Rows from block 7, named by matrix and row number. Rows with one number belong to one channel. Each number is 200 + 20 x the weight over its row's rms, rounded and kept within 0 to 999. All counts start at 0. After the name is the row's rms in percent of the matrix's.
# convs0: first 3x3 conv (model.decb.0.1.convs.0.weight, 96x96x3x3), inputs 55-65, a 3x3 kernel for each
# convs1: second 3x3 conv (model.decb.0.1.convs.1.weight, 96x96x3x3, transposed), outputs 55-65, a 3x3 kernel for each
convs0.34,075,210,256,247,210,202,229,198,242,220,212,234,222,195,220,223,200,200,200,200,273,200,200,200,200,200,200,200,176,200,161,200,200,178,200,200,200,200,200,200,200,200,200,200,200,220,200,149,162,195,200,170,200,200,176,200,200,200,217,225,200,200,200,200,200,200,200,248,278,200,200,200,200,200,200,163,200,180,179,200,190,200,200,200,200,183,200,200,200,200,200,200,200,200,200,200,200,200,200,200
convs1.34,096,200,210,200,200,178,200,200,200,177,188,154,156,155,200,185,200,179,200,177,206,200,189,202,183,202,165,200,236,200,219,200,253,200,239,243,255,175,200,247,175,187,238,200,200,211,189,200,183,200,201,166,175,200,200,181,212,205,176,213,200,136,200,200,200,200,200,200,184,200,197,202,211,200,217,200,200,181,241,199,229,212,200,170,150,200,187,200,187,158,172,200,226,224,233,234,233,200,220,220
convs0.35,104,200,200,200,200,232,251,200,245,220,200,212,207,209,231,188,222,255,169,186,200,200,200,161,200,200,200,200,200,200,201,200,200,200,200,203,200,200,179,200,200,200,187,200,200,200,200,200,200,200,200,200,200,245,200,200,200,200,200,323,200,201,224,172,200,200,184,200,200,200,200,200,244,200,233,200,200,254,200,200,200,200,225,190,212,200,200,200,200,197,203,200,200,200,200,200,200,200,200,200
convs1.35,132,200,206,200,216,229,215,200,229,200,200,176,200,199,191,177,178,216,186,172,237,200,215,200,200,228,200,206,200,169,180,200,200,196,201,200,193,200,177,200,200,200,200,200,200,215,185,200,200,200,167,200,200,200,181,163,185,202,179,230,200,195,200,200,183,200,200,187,200,200,184,190,200,207,200,206,165,200,157,183,200,187,154,200,200,186,200,200,200,200,197,200,200,200,200,200,208,200,200,228
convs0.36,117,200,200,200,200,200,200,200,200,200,200,241,235,200,231,241,200,205,228,200,199,200,200,200,163,182,181,200,200,228,183,200,226,200,168,200,206,200,200,200,200,194,254,200,249,206,200,168,200,200,200,200,200,200,203,200,213,200,191,187,224,204,247,200,198,200,238,200,137,200,200,208,200,200,174,177,200,224,200,200,200,200,200,200,200,200,155,183,200,200,200,200,206,183,200,163,200,189,200,200
convs1.36,153,173,207,178,200,200,200,200,200,203,176,241,200,146,153,197,184,200,174,175,204,200,224,174,161,231,211,190,199,199,171,159,205,184,200,182,214,200,200,172,200,200,156,212,226,219,167,128,200,155,227,200,180,200,200,201,225,200,201,180,153,179,192,195,205,234,226,180,200,183,178,162,198,210,200,170,205,211,200,188,207,190,187,184,209,164,207,190,165,208,204,200,200,216,232,224,276,207,194,226
convs0.37,108,208,214,201,206,200,194,197,223,186,192,216,200,189,234,200,200,221,189,206,208,199,211,234,249,209,200,218,210,224,200,227,233,195,200,200,176,185,218,200,200,249,200,200,200,200,218,221,203,200,187,210,200,195,200,209,226,217,210,211,220,200,200,197,188,223,194,185,196,206,182,179,200,207,193,216,240,236,241,211,229,206,207,194,200,196,200,200,200,176,201,196,233,204,200,223,226,200,200,200
convs1.37,087,208,231,200,188,231,237,238,177,177,234,232,200,200,193,228,218,200,200,194,200,231,200,200,200,248,192,209,200,200,207,185,200,168,170,200,183,191,249,200,200,199,234,200,200,200,191,216,200,200,200,200,200,172,219,200,210,216,200,208,206,200,200,200,233,185,200,210,200,162,195,159,200,200,200,199,194,175,207,185,200,200,200,200,200,191,239,185,200,200,200,200,200,200,212,204,200,190,207,200
convs0.38,151,209,209,209,203,206,206,199,205,201,220,225,221,219,224,219,221,223,217,213,211,210,212,211,211,210,214,208,200,200,200,200,200,200,200,200,200,200,200,200,200,200,200,200,200,200,214,215,213,217,219,217,216,218,217,228,230,223,236,242,231,221,231,225,213,212,215,218,220,218,214,219,222,207,209,209,222,223,220,212,221,218,232,235,231,233,238,231,229,230,228,200,200,200,200,200,200,200,200,200
convs1.38,039,200,200,237,200,190,153,216,200,200,200,181,200,200,200,172,200,200,200,200,233,211,185,200,196,200,200,188,200,200,200,202,204,200,174,200,161,178,200,200,220,200,200,200,200,200,200,161,149,200,112,200,200,159,158,200,200,200,200,200,200,252,238,200,200,220,200,154,174,200,200,200,203,153,200,122,200,200,137,205,188,138,183,136,200,200,200,183,200,166,200,200,200,162,269,200,200,216,194,196
convs0.39,076,200,200,200,200,243,200,200,200,200,200,200,200,254,239,200,200,200,200,200,200,200,200,200,200,200,200,200,186,223,212,195,243,230,200,200,200,200,200,200,200,200,200,200,200,200,174,200,200,200,200,181,200,200,213,226,253,198,185,263,245,200,247,200,200,200,200,200,200,200,202,200,200,200,304,200,200,200,200,200,200,200,200,200,200,200,200,200,200,200,200,200,200,200,200,200,200,200,200,200
convs1.39,089,200,200,200,200,200,200,210,197,200,218,200,200,199,200,200,200,200,200,200,201,200,186,178,200,200,200,146,197,207,200,200,250,200,167,200,237,200,168,161,184,209,200,200,165,200,200,200,143,200,200,200,200,221,200,200,200,211,187,200,222,174,167,215,200,200,173,200,182,166,200,160,200,200,207,200,214,195,181,244,200,200,200,200,215,206,200,221,200,200,200,210,200,171,200,200,200,200,209,208
convs0.40,090,219,230,200,221,197,201,200,218,209,204,204,200,211,201,208,200,212,210,200,200,193,200,200,200,200,200,200,200,212,200,200,216,200,200,214,200,200,200,200,200,200,200,200,200,200,200,200,200,200,200,200,200,200,200,218,224,200,234,236,200,228,221,216,200,200,200,214,204,214,216,221,214,200,200,200,226,200,200,200,226,200,200,200,200,200,200,200,200,200,200,200,208,211,198,207,203,200,225,221
convs1.40,061,200,200,184,200,200,200,200,200,200,200,200,200,200,200,200,164,200,211,200,200,182,200,200,200,191,200,200,157,200,200,200,200,200,200,200,145,200,189,217,200,200,200,200,200,200,200,213,200,236,200,200,200,225,238,200,200,264,200,200,252,200,200,326,187,200,200,200,200,200,222,227,241,166,216,200,136,200,200,200,200,200,200,200,200,200,199,200,200,200,212,200,200,232,200,214,200,200,200,183
convs0.41,109,182,173,200,171,176,186,193,178,184,202,198,191,207,221,187,187,209,208,200,200,200,200,208,200,200,200,194,200,200,200,193,200,200,192,205,200,200,200,200,200,172,200,200,200,200,200,200,200,200,200,200,200,200,200,222,208,241,228,270,210,198,246,238,213,204,201,204,221,225,229,208,200,234,204,223,286,268,209,210,264,226,200,200,200,252,200,200,231,200,200,200,200,200,184,200,200,200,211,200
convs1.41,085,200,200,233,212,200,255,200,230,200,200,225,200,200,200,187,145,200,151,200,200,185,200,200,200,191,200,181,178,123,200,200,141,200,200,148,200,214,200,200,200,200,217,200,221,190,200,200,200,200,200,200,200,200,194,168,164,200,200,200,200,200,200,200,200,200,200,200,185,200,190,200,209,200,227,200,200,200,200,200,232,200,200,200,200,261,200,200,200,200,200,185,278,200,200,227,238,195,200,200
convs0.42,159,211,218,210,210,213,208,201,205,205,233,226,222,225,230,224,223,224,216,209,216,208,215,213,214,208,213,213,200,200,200,200,200,200,200,200,200,200,200,200,200,200,200,200,200,200,214,212,213,217,222,219,215,218,216,232,238,234,235,238,234,217,224,223,216,216,217,221,222,219,211,220,215,205,208,208,206,215,209,224,228,222,232,230,233,234,237,236,236,236,234,200,200,200,200,200,200,200,200,200
convs1.42,049,200,200,153,200,200,147,200,200,200,200,200,200,200,200,161,200,200,200,183,200,200,200,147,200,200,200,200,200,200,200,209,200,200,200,200,200,200,200,200,200,200,231,200,181,200,200,200,200,200,200,200,200,200,198,235,200,200,200,200,200,200,202,158,200,200,200,200,173,175,128,200,200,186,207,200,144,144,200,200,245,200,179,173,200,200,200,200,200,165,179,181,190,189,200,199,200,200,200,200
convs0.43,096,200,200,200,200,200,200,200,200,200,200,200,200,200,282,200,200,200,200,200,200,200,200,200,200,200,216,200,200,200,200,200,200,200,200,200,200,200,200,200,200,200,200,200,200,200,200,200,200,200,200,200,200,200,200,190,200,231,231,200,339,219,200,200,200,200,200,200,210,223,200,200,200,200,227,200,230,239,292,200,200,232,200,200,200,200,200,200,200,200,200,200,200,155,162,200,200,200,200,147
convs1.43,112,219,197,200,155,179,200,200,223,206,200,200,200,200,262,200,161,200,194,200,200,200,200,255,200,200,200,200,200,205,200,139,200,200,200,171,200,200,200,200,282,197,200,200,200,200,179,200,222,200,200,200,200,212,200,228,200,196,200,204,182,200,223,206,200,165,199,200,132,200,200,188,200,236,225,194,234,120,170,143,200,197,229,200,203,200,259,200,200,200,200,216,200,199,200,244,183,200,200,200
convs0.44,115,200,181,200,200,200,190,214,200,200,200,221,200,252,216,200,200,245,200,200,200,200,200,223,200,200,200,200,200,208,200,200,214,200,199,200,182,197,212,200,231,200,200,175,218,175,200,200,200,200,172,200,200,205,220,200,236,200,200,234,209,207,223,203,200,200,200,191,200,200,200,217,200,230,226,200,181,243,200,216,220,221,229,226,200,200,200,200,200,200,237,148,154,176,200,200,208,202,218,212
convs1.44,155,203,238,200,201,189,178,193,200,209,206,214,210,239,150,199,225,240,180,209,200,212,200,196,195,221,233,217,208,200,200,194,235,193,189,200,200,177,190,215,220,188,212,192,200,221,166,193,182,200,188,219,195,203,196,200,166,174,154,153,200,207,198,200,218,211,216,200,245,218,200,199,200,204,203,182,211,231,200,218,208,213,200,200,201,168,170,243,197,239,194,204,216,206,179,256,183,176,205,215
convs0.45,133,200,200,211,200,200,208,200,200,200,202,210,200,176,200,200,209,199,200,188,194,200,184,242,200,200,218,200,200,224,200,200,234,230,193,246,194,213,180,215,215,211,200,200,211,200,200,200,200,200,198,189,200,165,200,195,188,200,197,225,187,200,200,198,200,164,205,200,197,200,200,200,200,185,247,200,200,272,200,200,180,200,206,219,200,219,230,200,199,212,185,200,203,199,200,200,191,200,190,195
convs1.45,170,205,171,215,200,200,198,200,201,200,188,219,209,206,143,215,222,224,201,200,197,195,201,200,206,214,202,186,200,179,200,202,107,182,227,191,195,188,170,195,207,196,151,202,210,198,236,231,227,207,166,177,214,200,224,230,222,200,192,237,212,187,210,215,200,181,206,170,167,198,217,241,212,209,194,218,206,174,187,195,136,200,235,223,191,182,213,188,214,183,206,200,184,182,190,236,160,164,219,200
convs0.46,075,200,200,200,200,200,200,200,200,200,200,200,200,200,200,200,200,200,200,200,200,200,200,200,200,200,200,200,198,238,216,200,246,225,200,263,200,200,200,200,200,200,200,200,200,200,200,200,200,200,200,200,200,200,200,200,200,200,200,265,200,200,200,200,200,200,200,200,200,213,200,200,200,200,200,200,200,200,200,200,200,200,180,146,200,200,200,200,171,152,200,200,200,291,248,309,200,209,200,246
convs1.46,101,200,200,200,200,200,213,200,200,200,200,200,200,200,200,200,165,200,200,167,200,200,175,172,200,169,206,200,200,200,204,200,200,200,200,200,200,200,200,200,170,200,200,200,148,200,200,167,200,200,223,200,200,222,200,200,180,200,194,200,200,200,200,200,200,200,200,200,200,200,98,200,200,220,200,200,181,200,200,212,200,203,200,162,200,200,200,135,200,200,200,162,200,200,188,173,200,200,200,163
convs0.47,084,200,200,200,224,227,200,203,200,218,200,200,200,200,200,200,200,200,200,200,200,200,200,200,200,200,200,200,200,197,195,223,244,208,200,224,205,200,200,200,213,200,200,200,200,200,189,188,200,200,200,200,200,189,200,200,239,236,234,267,266,240,242,248,200,200,200,209,200,217,200,211,225,200,200,200,200,309,282,229,264,200,200,200,200,200,200,200,200,200,200,200,200,200,260,200,202,200,200,233
convs1.47,077,122,200,169,137,170,165,200,200,196,200,200,200,200,200,200,200,207,200,200,217,200,184,200,176,193,200,200,180,144,200,200,200,168,162,200,200,250,209,200,230,200,200,200,200,225,190,200,200,210,200,223,200,200,218,200,200,200,218,200,200,200,200,200,200,200,200,200,200,200,217,200,185,200,173,171,183,178,166,200,156,185,200,193,200,181,200,200,205,182,200,200,237,200,217,200,200,200,200,230
convs0.48,123,212,213,215,211,212,213,211,211,212,221,223,221,225,227,225,224,226,223,198,201,202,200,201,203,200,200,202,200,203,200,200,206,202,201,204,201,200,200,200,200,200,200,200,200,200,211,211,212,211,211,211,209,210,211,226,229,229,226,231,230,223,225,226,215,216,216,216,216,217,215,215,216,205,210,206,208,213,208,203,207,204,227,228,228,228,227,228,227,228,228,203,205,205,206,206,206,202,203,203
convs1.48,008,200,200,200,200,200,200,240,200,200,199,200,200,248,200,200,211,200,200,171,200,200,200,200,218,200,200,200,195,155,200,192,168,174,200,200,206,229,200,200,213,200,188,222,200,200,200,200,200,200,200,200,179,200,200,173,200,200,200,166,200,226,200,161,200,200,200,200,200,200,281,246,200,237,229,200,185,200,200,162,189,185,195,192,200,200,200,200,200,200,188,200,200,200,200,200,200,200,200,139
convs0.49,092,200,200,200,200,200,200,200,200,200,255,249,272,266,251,259,244,272,261,200,200,206,180,205,183,192,187,171,200,200,200,200,200,200,200,200,200,200,200,200,200,200,200,200,200,200,200,200,199,198,196,200,203,208,200,200,200,200,200,200,200,200,200,200,200,200,200,200,200,200,200,200,200,200,200,200,200,207,200,185,200,200,200,200,200,200,200,200,200,200,200,200,200,200,200,200,200,200,200,200
convs1.49,070,200,200,200,209,200,200,200,200,200,200,200,226,200,200,200,200,214,200,198,200,200,200,200,198,200,200,200,200,200,200,236,200,200,206,173,179,200,200,200,200,200,225,200,200,200,200,191,200,154,200,200,200,200,200,245,200,200,175,200,200,196,236,205,200,200,200,189,200,220,200,200,200,200,175,200,200,163,200,196,156,224,200,200,200,200,200,200,205,200,200,171,200,200,200,229,200,200,200,145
convs0.50,102,210,200,213,207,200,200,200,200,200,229,233,233,225,233,232,229,229,228,200,200,200,200,200,200,200,200,200,200,200,200,200,208,200,200,200,200,200,200,200,200,200,200,200,200,200,216,216,214,200,200,218,213,214,215,234,224,226,233,236,200,200,234,200,200,200,200,200,200,200,200,200,200,215,215,214,214,225,217,216,218,209,200,200,200,200,200,227,227,200,230,200,200,200,200,208,206,200,200,200
convs1.50,037,200,200,204,169,200,200,200,243,206,225,200,276,200,200,200,200,200,200,200,200,227,200,170,200,179,249,200,142,200,162,200,200,171,200,200,200,215,200,241,228,200,249,200,200,223,200,200,221,200,192,228,200,200,200,204,200,172,235,234,200,200,225,200,200,200,88,200,200,200,200,212,200,123,200,217,200,230,200,200,200,200,200,200,200,200,200,200,200,200,200,200,200,200,174,200,200,170,201,171