config.toml
arch = "unet"
model = "image diffusion model"
dataset = "stained colorectal tissue patches (NCT-CRC-HE-100K)"
train_examples = 22605
image_size = 48
horizontal_flip = true
conditioning = "none"
objective = "epsilon"
cond_dim = 128
norm = "groupnorm"
hidden_act = "relu"
weight_standardization = false
pixel_unshuffle = 2
widths = [48, 96, 192]
blocks_per_level = 2
scale_shift_norm = true
attention = false
upsampling = "nearest_conv"
init = "kaiming_normal"
residual_init = "none"
optimizer = "cautious_adamw"
learning_rate = 0.0035
beta1 = 0.8
beta2 = 0.95
eps = 1e-06
max_grad_norm = 3.0
magnitude_pruning = 0.5
max_steps = 40000
batch_size = 64
epochs = 113.2
lr_schedule = "linear"
final_lr_fraction = 0
warmup_steps = 2000
weight_decay = 0.07
Rows from block 7 of a small image diffusion model, named by matrix and row number. Rows with one number belong to one channel. Each number is 128 + 24 x the weight over its row's rms, rounded and kept within 0 to 255. All counts start at 0. Numbers have three digits each. After the name is the row's rms in percent of the matrix's.
After each channel's rows are labels from the 100 images, of 14976 (inputs lightly noised), where the channel reaches its highest value: "colour at peak" is the nearest of a few named colours to the mean colour under the peak. Only what is clearly more common there than usual is listed. The data: stained colorectal tissue patches (NCT-CRC-HE-100K).
# convs0: first 3x3 conv (model.decb.0.1.convs.0.weight, 96x96x3x3, each kernel summed), inputs 0-95
# convs1: second 3x3 conv (model.decb.0.1.convs.1.weight, 96x96x3x3, transposed, each kernel summed), outputs 0-95

convs0.35 069:127116060139128152104143142135055128084154134115134109138125121127112115139114122128130148122116128125134128121125128106107128125125175134157087113141177130153121233168153114129119140160136152135128093105131175088118119081128116128128146155124106100128128134123143128113120087123147156128
convs1.35 106:105113122167119118123117135136133150074087129183144141098125169157114156127122116158093125127099104115107123148160099158102103108178147095105123128150110106139125087160102147108125105113109096107140137160141125129136141135087130093115136155091074125155106176090098107133139136155130119107
colour at peak: pink

convs0.46 068:115128128128158128128128128135128128128228123128128112128127128128136128128157128128122128128128138156128128128128128164128128128128128130135181187129128128128128128128128128164128128141131128098188181130128072128128128138201128242142126100128112128128128128128128149145128128128176133128
convs1.46 088:124106064121120110169146138124136072147142105157155153186143094125134128137066097113125098116121142113089131142127123126133182106139138130137139152142143107101072103132117093129103132120097133096093106117128087128114129149170131157118164108132108130097159129118094089122116128110147122122
colour at peak: grey

convs0.72 073:108141147126110134141158147133169133128126136179132164123128142158133134133137143119124123130100141177132149139075124128145138119134150111128112126130125144137172104165130129130135149142155108138117127137125120158114123162092114037092102136095090213098116186124123146147141125140148148143
convs1.72 136:163162133137095138139144112123094131118132139110131120156127138142139131159159146143144128119118106140114168123174102124154129187146180089116183103128125093129115125145095134151151123124085153123137142116128110090134093135156149175170109102156105110163131129165137079120157107104148126085
colour at peak: purple

convs0.89 081:108110129118131151132132118134109145124073138155094143145128123137151127124153127122143119115126111129130125140133125063123128145128126122118129141128081124122072118108077091130105125082078116114122136128116132123113116111143090114116127120128105110107139125136128122005140108065157126127
convs1.89 173:131148116132137119141125134123118140165112126138144108105124122117097100082101148114134076111120118133117127132135112170100178150144163131084155027137110078124121141132145124098138114158113112121130092120139168143125114125159126142119116147113124129119192163091171124163133139148118134138
colour at peak: white

convs0.12 141:151138156129153149128119128146123156186128162128126117139118127161146128154181174154128139188131128125134138151166124134186128149120130157166151145136161128122188120128134134132127141161131125141145147125125160145141172107110128130129143198151083148121149125154120124142153156179159151125
convs1.12 045:112174122154122147085138136117140117135129118116129133156158113131102101063083129136085125128121135120126134076108076157116146143132135104114116146131141117196141130141140094112152149126152129142148141131097086155126120129147130137122112083119182097144124147114150163169154116100149171162
colour at peak: white

convs0.18 093:133128169128164150128119128152120154128108154147135120141132122160136128131193170128128178151139132108128145171155128127205125146122128159184141174131183128125144128128128128132133135139136128128142143128154191131130154152128128128124166159135088178123127127159128124143117154171158139162
convs1.18 052:133165148133126106140120150141159111191120097161115136159136129123126117145114113117167139170124115148124118119099121163120141160127126131067130098120107124097133160156167128120151131146117115158140080134125128120165146150145118175144111116087130107129152173143203163138121138159095165132
colour at peak: pink

convs0.65 067:094115148126174089107098115128140125126146133096131109147122123092111119119103138139171118091135131110120125125132121138154129121091105169146120127127114081158110122137186123102092149106121138139083125101141112104128175141165134124111175162133041096131138104123115127162128132139086155120
convs1.65 172:117125154124106135138184167103174102131136129125141149110143166127121173149091135133174137144120155121138149123089165130115116115118156090139127106103099176173101132103137142124159104108124122126179163154117133141132125109085140091127107090099134118092137172127094151116149144133086116114
colour at peak: grey

convs0.59 058:129113134157106125140092173150120116127181098152126088126135143133106136144129099129146096151093126153110148130152176126122118131116102117124115154125160188117146168133163129166154092131135130150152102099113095138130110148122122142126142101125147134061144121167060137139154108111144153164
convs1.59 132:109145124139072105102103078142122134120116168121130135111101133074111127084107095164150146107093114136114093129136186131110140108110104166124163148067133145134125149140165111122121108131126118093105142091101094124136129133122149118129102132123150167098142121070088125110116117114103144141
colour at peak: brown

convs0.42 209:147135137155148148154130128131152149156153170136163127128151129173131128168169131169127173152128127118157139159152134151133127128134158182146142158147164139124186191139158143128128148165149145170128147128140181118132166129143124127153151136143128179139163137145135130136124160169139128131
convs1.42 039:117119138128158156179134139163103119154173110145120101143153139113127162122128148110108099115093136122164110090147106134088159128153118103092159113156129120172166122094115105131132127126086103093114136181113132135102117128102135100120137160119135136087177110103115097075162119114128110156
colour at peak: brown

convs0.29 044:107132128196128128128128128128128128136217100128138128129128128128128128128128100134128179128128128128128128128128128197083148128128128128096128111140128145130165160187128128128128133128128130128128128128215128128128128128128128128128128078128122222128080159145102128128128128128128128128
convs1.29 047:135146112110155110123183128132113127168103128128156104102101125123149128130161128155199123116151132155131112143128137139146134128114114128108158128079118142120108114148131128120131145101153078128128128166120128112136108130112145141091146145096232122110146128130151128159052128121128121101
colour at peak: white

convs0.52 070:128128124128159128128128129128215128116109142117135128128128172128146128128161128184124128143128112128138128128128128146128128128167128154133140140133215128128128138127178128128128156128123138128124128128128140128140154128128124218128149125138147133186195138151157171128125128154180128129
convs1.52 081:131146137137131146112107146118106137081096150142164143114129117132128100126113128136136078074120082138096123098139113123113152131087145128138096067141112137192131069128098125110125120110125150109104103152124160162125103126150145140146127155090111152116117159097173150126140082136138092111
colour at peak: brown

convs0.93 096:128132123114166158144123128128133147128128136085091143144133128128119128153161200126131159181161123128124085128130128099137124148127112130160128158183126115179155128090128123139133130104095160128125126127131152200130153114130134109128177138158092128120121098181171132093157138102128128128
convs1.93 082:138140148119131124103101116114116137098186110129095098103156127173135121170124103132096164153074129110164127126139137133133118110090144115139117200089086160139126121124129118151154101112134133153110106140081112102098146110138140097146149144130164101126106127110119131139144172149170129171
colour at peak: pink

convs0.66 102:136139129127117148172130136126140138131121125136119154146126153149143130144134157150131154159135128140193125145137120229126130128181117164138101169129194179124164151156102132141155151142131132131155128113136154150123136128164141160142116131142169164141129145134126176140127126138138164117
convs1.66 088:176117096129184135110137125129116146149127149127128087107165108144138108099119133102134107126087080118112098142143113088135102104099149117109092107123113124141102131147118112139118127175092132138095166141123168148117102150104147117102135158055120075137155156126151143130136142167143099132
colour at peak: brown

convs0.37 105:128121128151143130128129147138182128149117138162177146148152140128131145143176126134139183130169136123128130141161144143147164113136169212170130153142144149172150134133136152140138134145119161123143106128119181132137152177149128123141149166128130137161143146137179125128143159174147129129
convs1.37 092:135139150110148136161183140128140163135208144123122136137140110139138129142128126084151143140115101108136161158137165151108129114083119114110140144125115125151134130150155147106147128138114118132131214128136127142129138155159156121133142117161161145093170110134042111126126134152141116121
colour at peak: brown

convs0.75 094:111171143147124116129139131111123150088172137139135127134148110154131128134166128132126202122125118123130134128133136136124115126108149137126133118133163109178124159148130126120128128123128126160135138078139187238129155111128155126131130203143165124123122144156128130148133170126137141144
convs1.75 148:068105128153113141118072154092142113167126098121110101173120123162131151054120092110102145155174147138134145147080111146125128121118138152123148107136156129098134142139146135149146134158155140136141130103133125123104143121168125117145107117149141161158129128106117108143138160085179169125
colour at peak: brown; grey

convs0.24 126:149157128175128128128157128123128128135144128136175128128127129141128133136128117155146130128142130134145136155128129200113128124128129141098160079128158128128153197210167143150152128172142123162144128121102159128128131153152157128135127128128153141128155164115130137211128135169138153128
convs1.24 043:139136125113105109113123107122170154126139142116131119098162133119165120118135138122138150092112118127137147060128147084148109123140122086158144130132110135161124104107116122148129108100107167119122138124126127132161127153132134129169125125139118254134094122144128135123195149130142121122
colour at peak: white

convs0.92 062:128133134094124167148058128128121138128128128157037128126128117142128130128128154128156120162128128165107106119131128142158128155074128128147051172185094107128163118137128130095069128145147153119126128128114128126134160128105139095128164158130101105128128141108128128119143131128124125136
convs1.92 051:142134159156112162111139132125138134112119101088136099161167141126085132155132090180128159132143147120130141126107133128128128114129136142135104153135146158116136137081122117156079111146141128128133133106158124183158128152111120139082110158129135138092065138208132122077116118122164122113
colour at peak: pink

convs0.8 057:095133078115131127102133128128150128128042115147177203128133164124128134121151123154163127128164156128130128128145140139097147164144121154128144151126128139132128154108136149177127137124149147133130133125139110128141128134146128142128128128123120124162140141128212129151124178192148160128
convs1.8 116:151147112163101116112138149183150123116181130123104139121138121127149114153144132136143057101118100097124118131152165123149161158131097112125133097148134097118122080147109116068128154096092160133096121110124128154157161131137124163143161093128153166094120125158125114114111090114126098135
colour at peak: brown

convs0.25 082:128133119119117072120144129098106105119114121144155134111128131131102130129099074132182114085114133128129159128121123179125119124121128137094150024109129123126128168154159128146151128135142118117171117124118109126092131092126149117127129128127128122128130157051095121176110126132143152128
convs1.25 138:132126128129124137142131126130142113138139104133101131134148128096131146156138141149113192124115139136125148133105133026160119121113102134176118150146143176131130110124122122181104123074170147111115087098123108132149130137117115084130112134134123191088136151123161135083147121116136114118
colour at peak: white

convs0.60 084:128128138128134147181130128128127134216125128135116128128130156128128128121135210128128115135147128183181113119130147185128119158150128123115158158139133128132128128146068128168144128177128166128146128113116128171147128108141128181128128136128131188128124132128162140091139128128139125128
convs1.60 059:088105137095097115147115094128162127105146145140115045106128151116128099145144133154095131119079164098096121174116123127131129111103163139123166132108128118126127132104106136139116133129161130128139128155154154114107138219069121135121109129136125117154093148136122141160160125130144133113
colour at peak: white

convs0.22 065:128118147095122141112113114133083149131106146133105135126139127116136119100119124102130120124126123109155123126145085134133133118178128126149110124105130143212121063109086075123122142130143123129119129103146161170128125179116086100105128130138041174123155098138117138135133124129151147128
convs1.22 122:153140153119110148108138143142139130099106129152155154152112117115127138128125130130128131149104145094180114132143172138145137158174100127151194164152100113149123137139126144091159135110091125139168159155122075108128093139139128069154099123160086133124139141176154123106119078131150127139
colour at peak: pink

convs0.70 070:128128128140129141141128125128127148201132128143107143125145169128128155128134190130128128154139128165188135128172143166124143177153128119149128130164161134163149128168125128159169139150130168128171122178147135155124128178148137167128128128128078133128142149120146139137168142135176128128
convs1.70 068:115105158104138162148148132096193102171123143145151129152128121152126138117174116131094096116155127119123145174108136132127112123082124128137162077122141191097112157102132141111124121070167131099140094138141090116113140142117143128145147139141131102104128115152119101105125102106098114178
colour at peak: white

convs0.87 065:113115135127117132116119114137130139151157145122162136120144140128126143149163204146146124202143151161133128119130108105102138128130136123098112162222156120130160151139184155135145116146123101153119149159158129153142152098124126132128098159135112144118122123131128084127115128125074138093
convs1.87 117:124132160116137131148128118103125123115117134108096177158140146122150145147141135143118149079125133120131153132110111092166123140103164172184147188074105155144110158119132111150109133075135162102083117123157140120126146140129097125133117146173111119114122125180111091114146107099154103104
colour at peak: white

convs0.61 100:177140148135172139137131151170125174130124140135115126142120145153130129117144145120121123163150159160160123128127124152145119137158125098127167123128162137110149144145129130170158128161124126128183140138159106146121106146162115140125100041138113224136128140155134154124137112116131125151
convs1.61 160:091128134143101131109116108095202085140145120138144125168104122131130143130138146111094142110130112114131138145114134148128115096115197181131149110155124125111108160105141112124110146134163131128116127105124150145157151096119111060169126204125121088130129122128089111130134149121130106146
colour at peak: white

convs0.56 093:139128126112128128129127119126136128176125130083132114128102144127131130128209173128128136188207128146128128129132134125127128128139095133133183156141206148120175138140126128128140161131111133128130133125128108199141131155128135145135147135203107115128151128142128123111141126132127128128
convs1.56 113:087126136129110121108103139086141117109112107121135135158113133143144130120118114134096154116121145146116133128144131164124132116087177180140133121112150152172109167136163091136101096127148142134105117073130119128065130120143064107147088130144121183131086143086110134156105140140154154144
colour at peak: white

convs0.0 085:119137112148135136146133125126078150069142127156136138128134128135142148126128075138094148127121118105108138129139120152149135126130119141124154114137168141136110198126133090111109161140132155140112099122129147131139185134163148117137153181192131044152120148119143104143148114164148115105
convs1.0 164:141144130125116132106115115156150119096097132140111129156142130130100135128150145138115095151117120151142115162169130127139131153118128117136112124104126119154125097132116120129122111129107141071150169152142214132101095080062124115143138103099123202145108109153129142111106182124124098158
colour at peak: grey

convs0.30 153:155157126179134128125152128119128128145135117129174127128123121134137132140145128153144134128153116128138131149145126189128134123157128147090149078130162128123162204211157159144150134176137128159141151123128155134139148138148153133148128128127163147159148159114128134197128133162121154133
convs1.30 024:127138141107123126134132104116128158137098173118144125087163135121112143121135125142128162095123105128169167121148142097095113128120165101137143199149123110198133124150105133148163129121133156123096073118110128139112130145123153113133130145146150162099082093128108141127180121158163094098
colour at peak: white

convs0.9 084:126147127134125131128128128126208113152147107141154140153126155128147128143137127166179140162184151126128128166109122166089148139188128166128128134145144122095150154144130198166165128130136131141133145128128118131163125172133149116123150113128132147157179177133128156150131149141140140142
convs1.9 059:123131153151136128135151121133063132132190150109128140117125099126119122139127128042125131163128131132153150180113146163128096136071128137118138121104131078126131142133136121105156128121131103121140187140091182096085150119162142115112168142152129139098122128142094131121147143128127128128
colour at peak: brown

convs0.28 064:115094108128128112134106127116146111145154141121132124139140117133120123121127092132112123112075126105109110154147160166147117157150156139132148145109157077105138105167132116136124134170141110164144137126112100127129129126103122181123184157134131155116132163138145171137156178166213158157
convs1.28 138:144114142131106117148139124107124121133080092098140143091158139098089153106094109130150102105111108156147170119112130124110156162125137153097147055133155125143130176149177100153144111119161121111139148119141146176117111124133121128137120114139141121095150110166120064175150125117104144133
colour at peak: white

convs0.67 142:150139147125130167139120128131160174170134133141144134128134143136159131158165160158142163175119125135141132144165127202126136134152141160133127133163179128153169178172134131138130129157153125154149162136126161151130150137160138136168149145151129177152126139137147137156145152173148142128
convs1.67 028:109153122154149119132146130103162123184131127118132129150131122124142146133081129119112113089117107108123111113138121126120119123175132126170144123137102129179112101120169168106130130087132174118123151122105097128103115156155151129133150133141123119115128083106058078065161141135146082153
colour at peak: white

convs0.63 072:134118152159099123128137152139130131110169132107154134116140110122128128138124134127119121091142117095121116139120133121163143129127100130125119114173093095137142155126177089124128103103128128133135171125133131103128140168128199093063125148081143127051154129126088123175169138139091130143
convs1.63 137:115142136095119130139142188060170105149144167114142132151108132125141114158111154107145147153133155179127118117150170113103108124128099153124108119135139177164110081136101111098104138119143171110108123098154143116128112113147108110124134067113153106122126144158113113106119117092170138111
colour at peak: grey; purple

convs0.85 113:128128144128134179147102128139128160127128148099112126144140135128144128143180167128115168153128128082123129137139128106155128146128126131194110190151128128132128128079128096127096127091105176128128130123165156126140138097174128128128170121146101128163128121213126130104175130128133128128
convs1.85 033:119149122143131112118135128128137123153037123111122092192123136114128147141132122128137152117132129132188134152133134173132091119132121137113132136109147124101160147109133133124149153158152113156155140130112196106133129063153158124109157150159094140125109160122152163146109121148088147142
colour at peak: white

convs0.95 110:125127143128128166144112126128128144128128142112122132152139151119156128140181156128115163139134124109128127144130124090147128146128128130187128193140128141126128128070128128126095132087128186128128128128170160128141148096174123128153168113154115128180125115221135133096171128128144128128
convs1.95 016:127127090101104112151122125108161100082129126166089119126128119134124133128134107152117151068187157080132136135131114096167103143169143107094134087101128128162131107133114137154135119163139133140141147127137131126156153069094101070128125145119104154121141140115065129145143116135106140137
colour at peak: white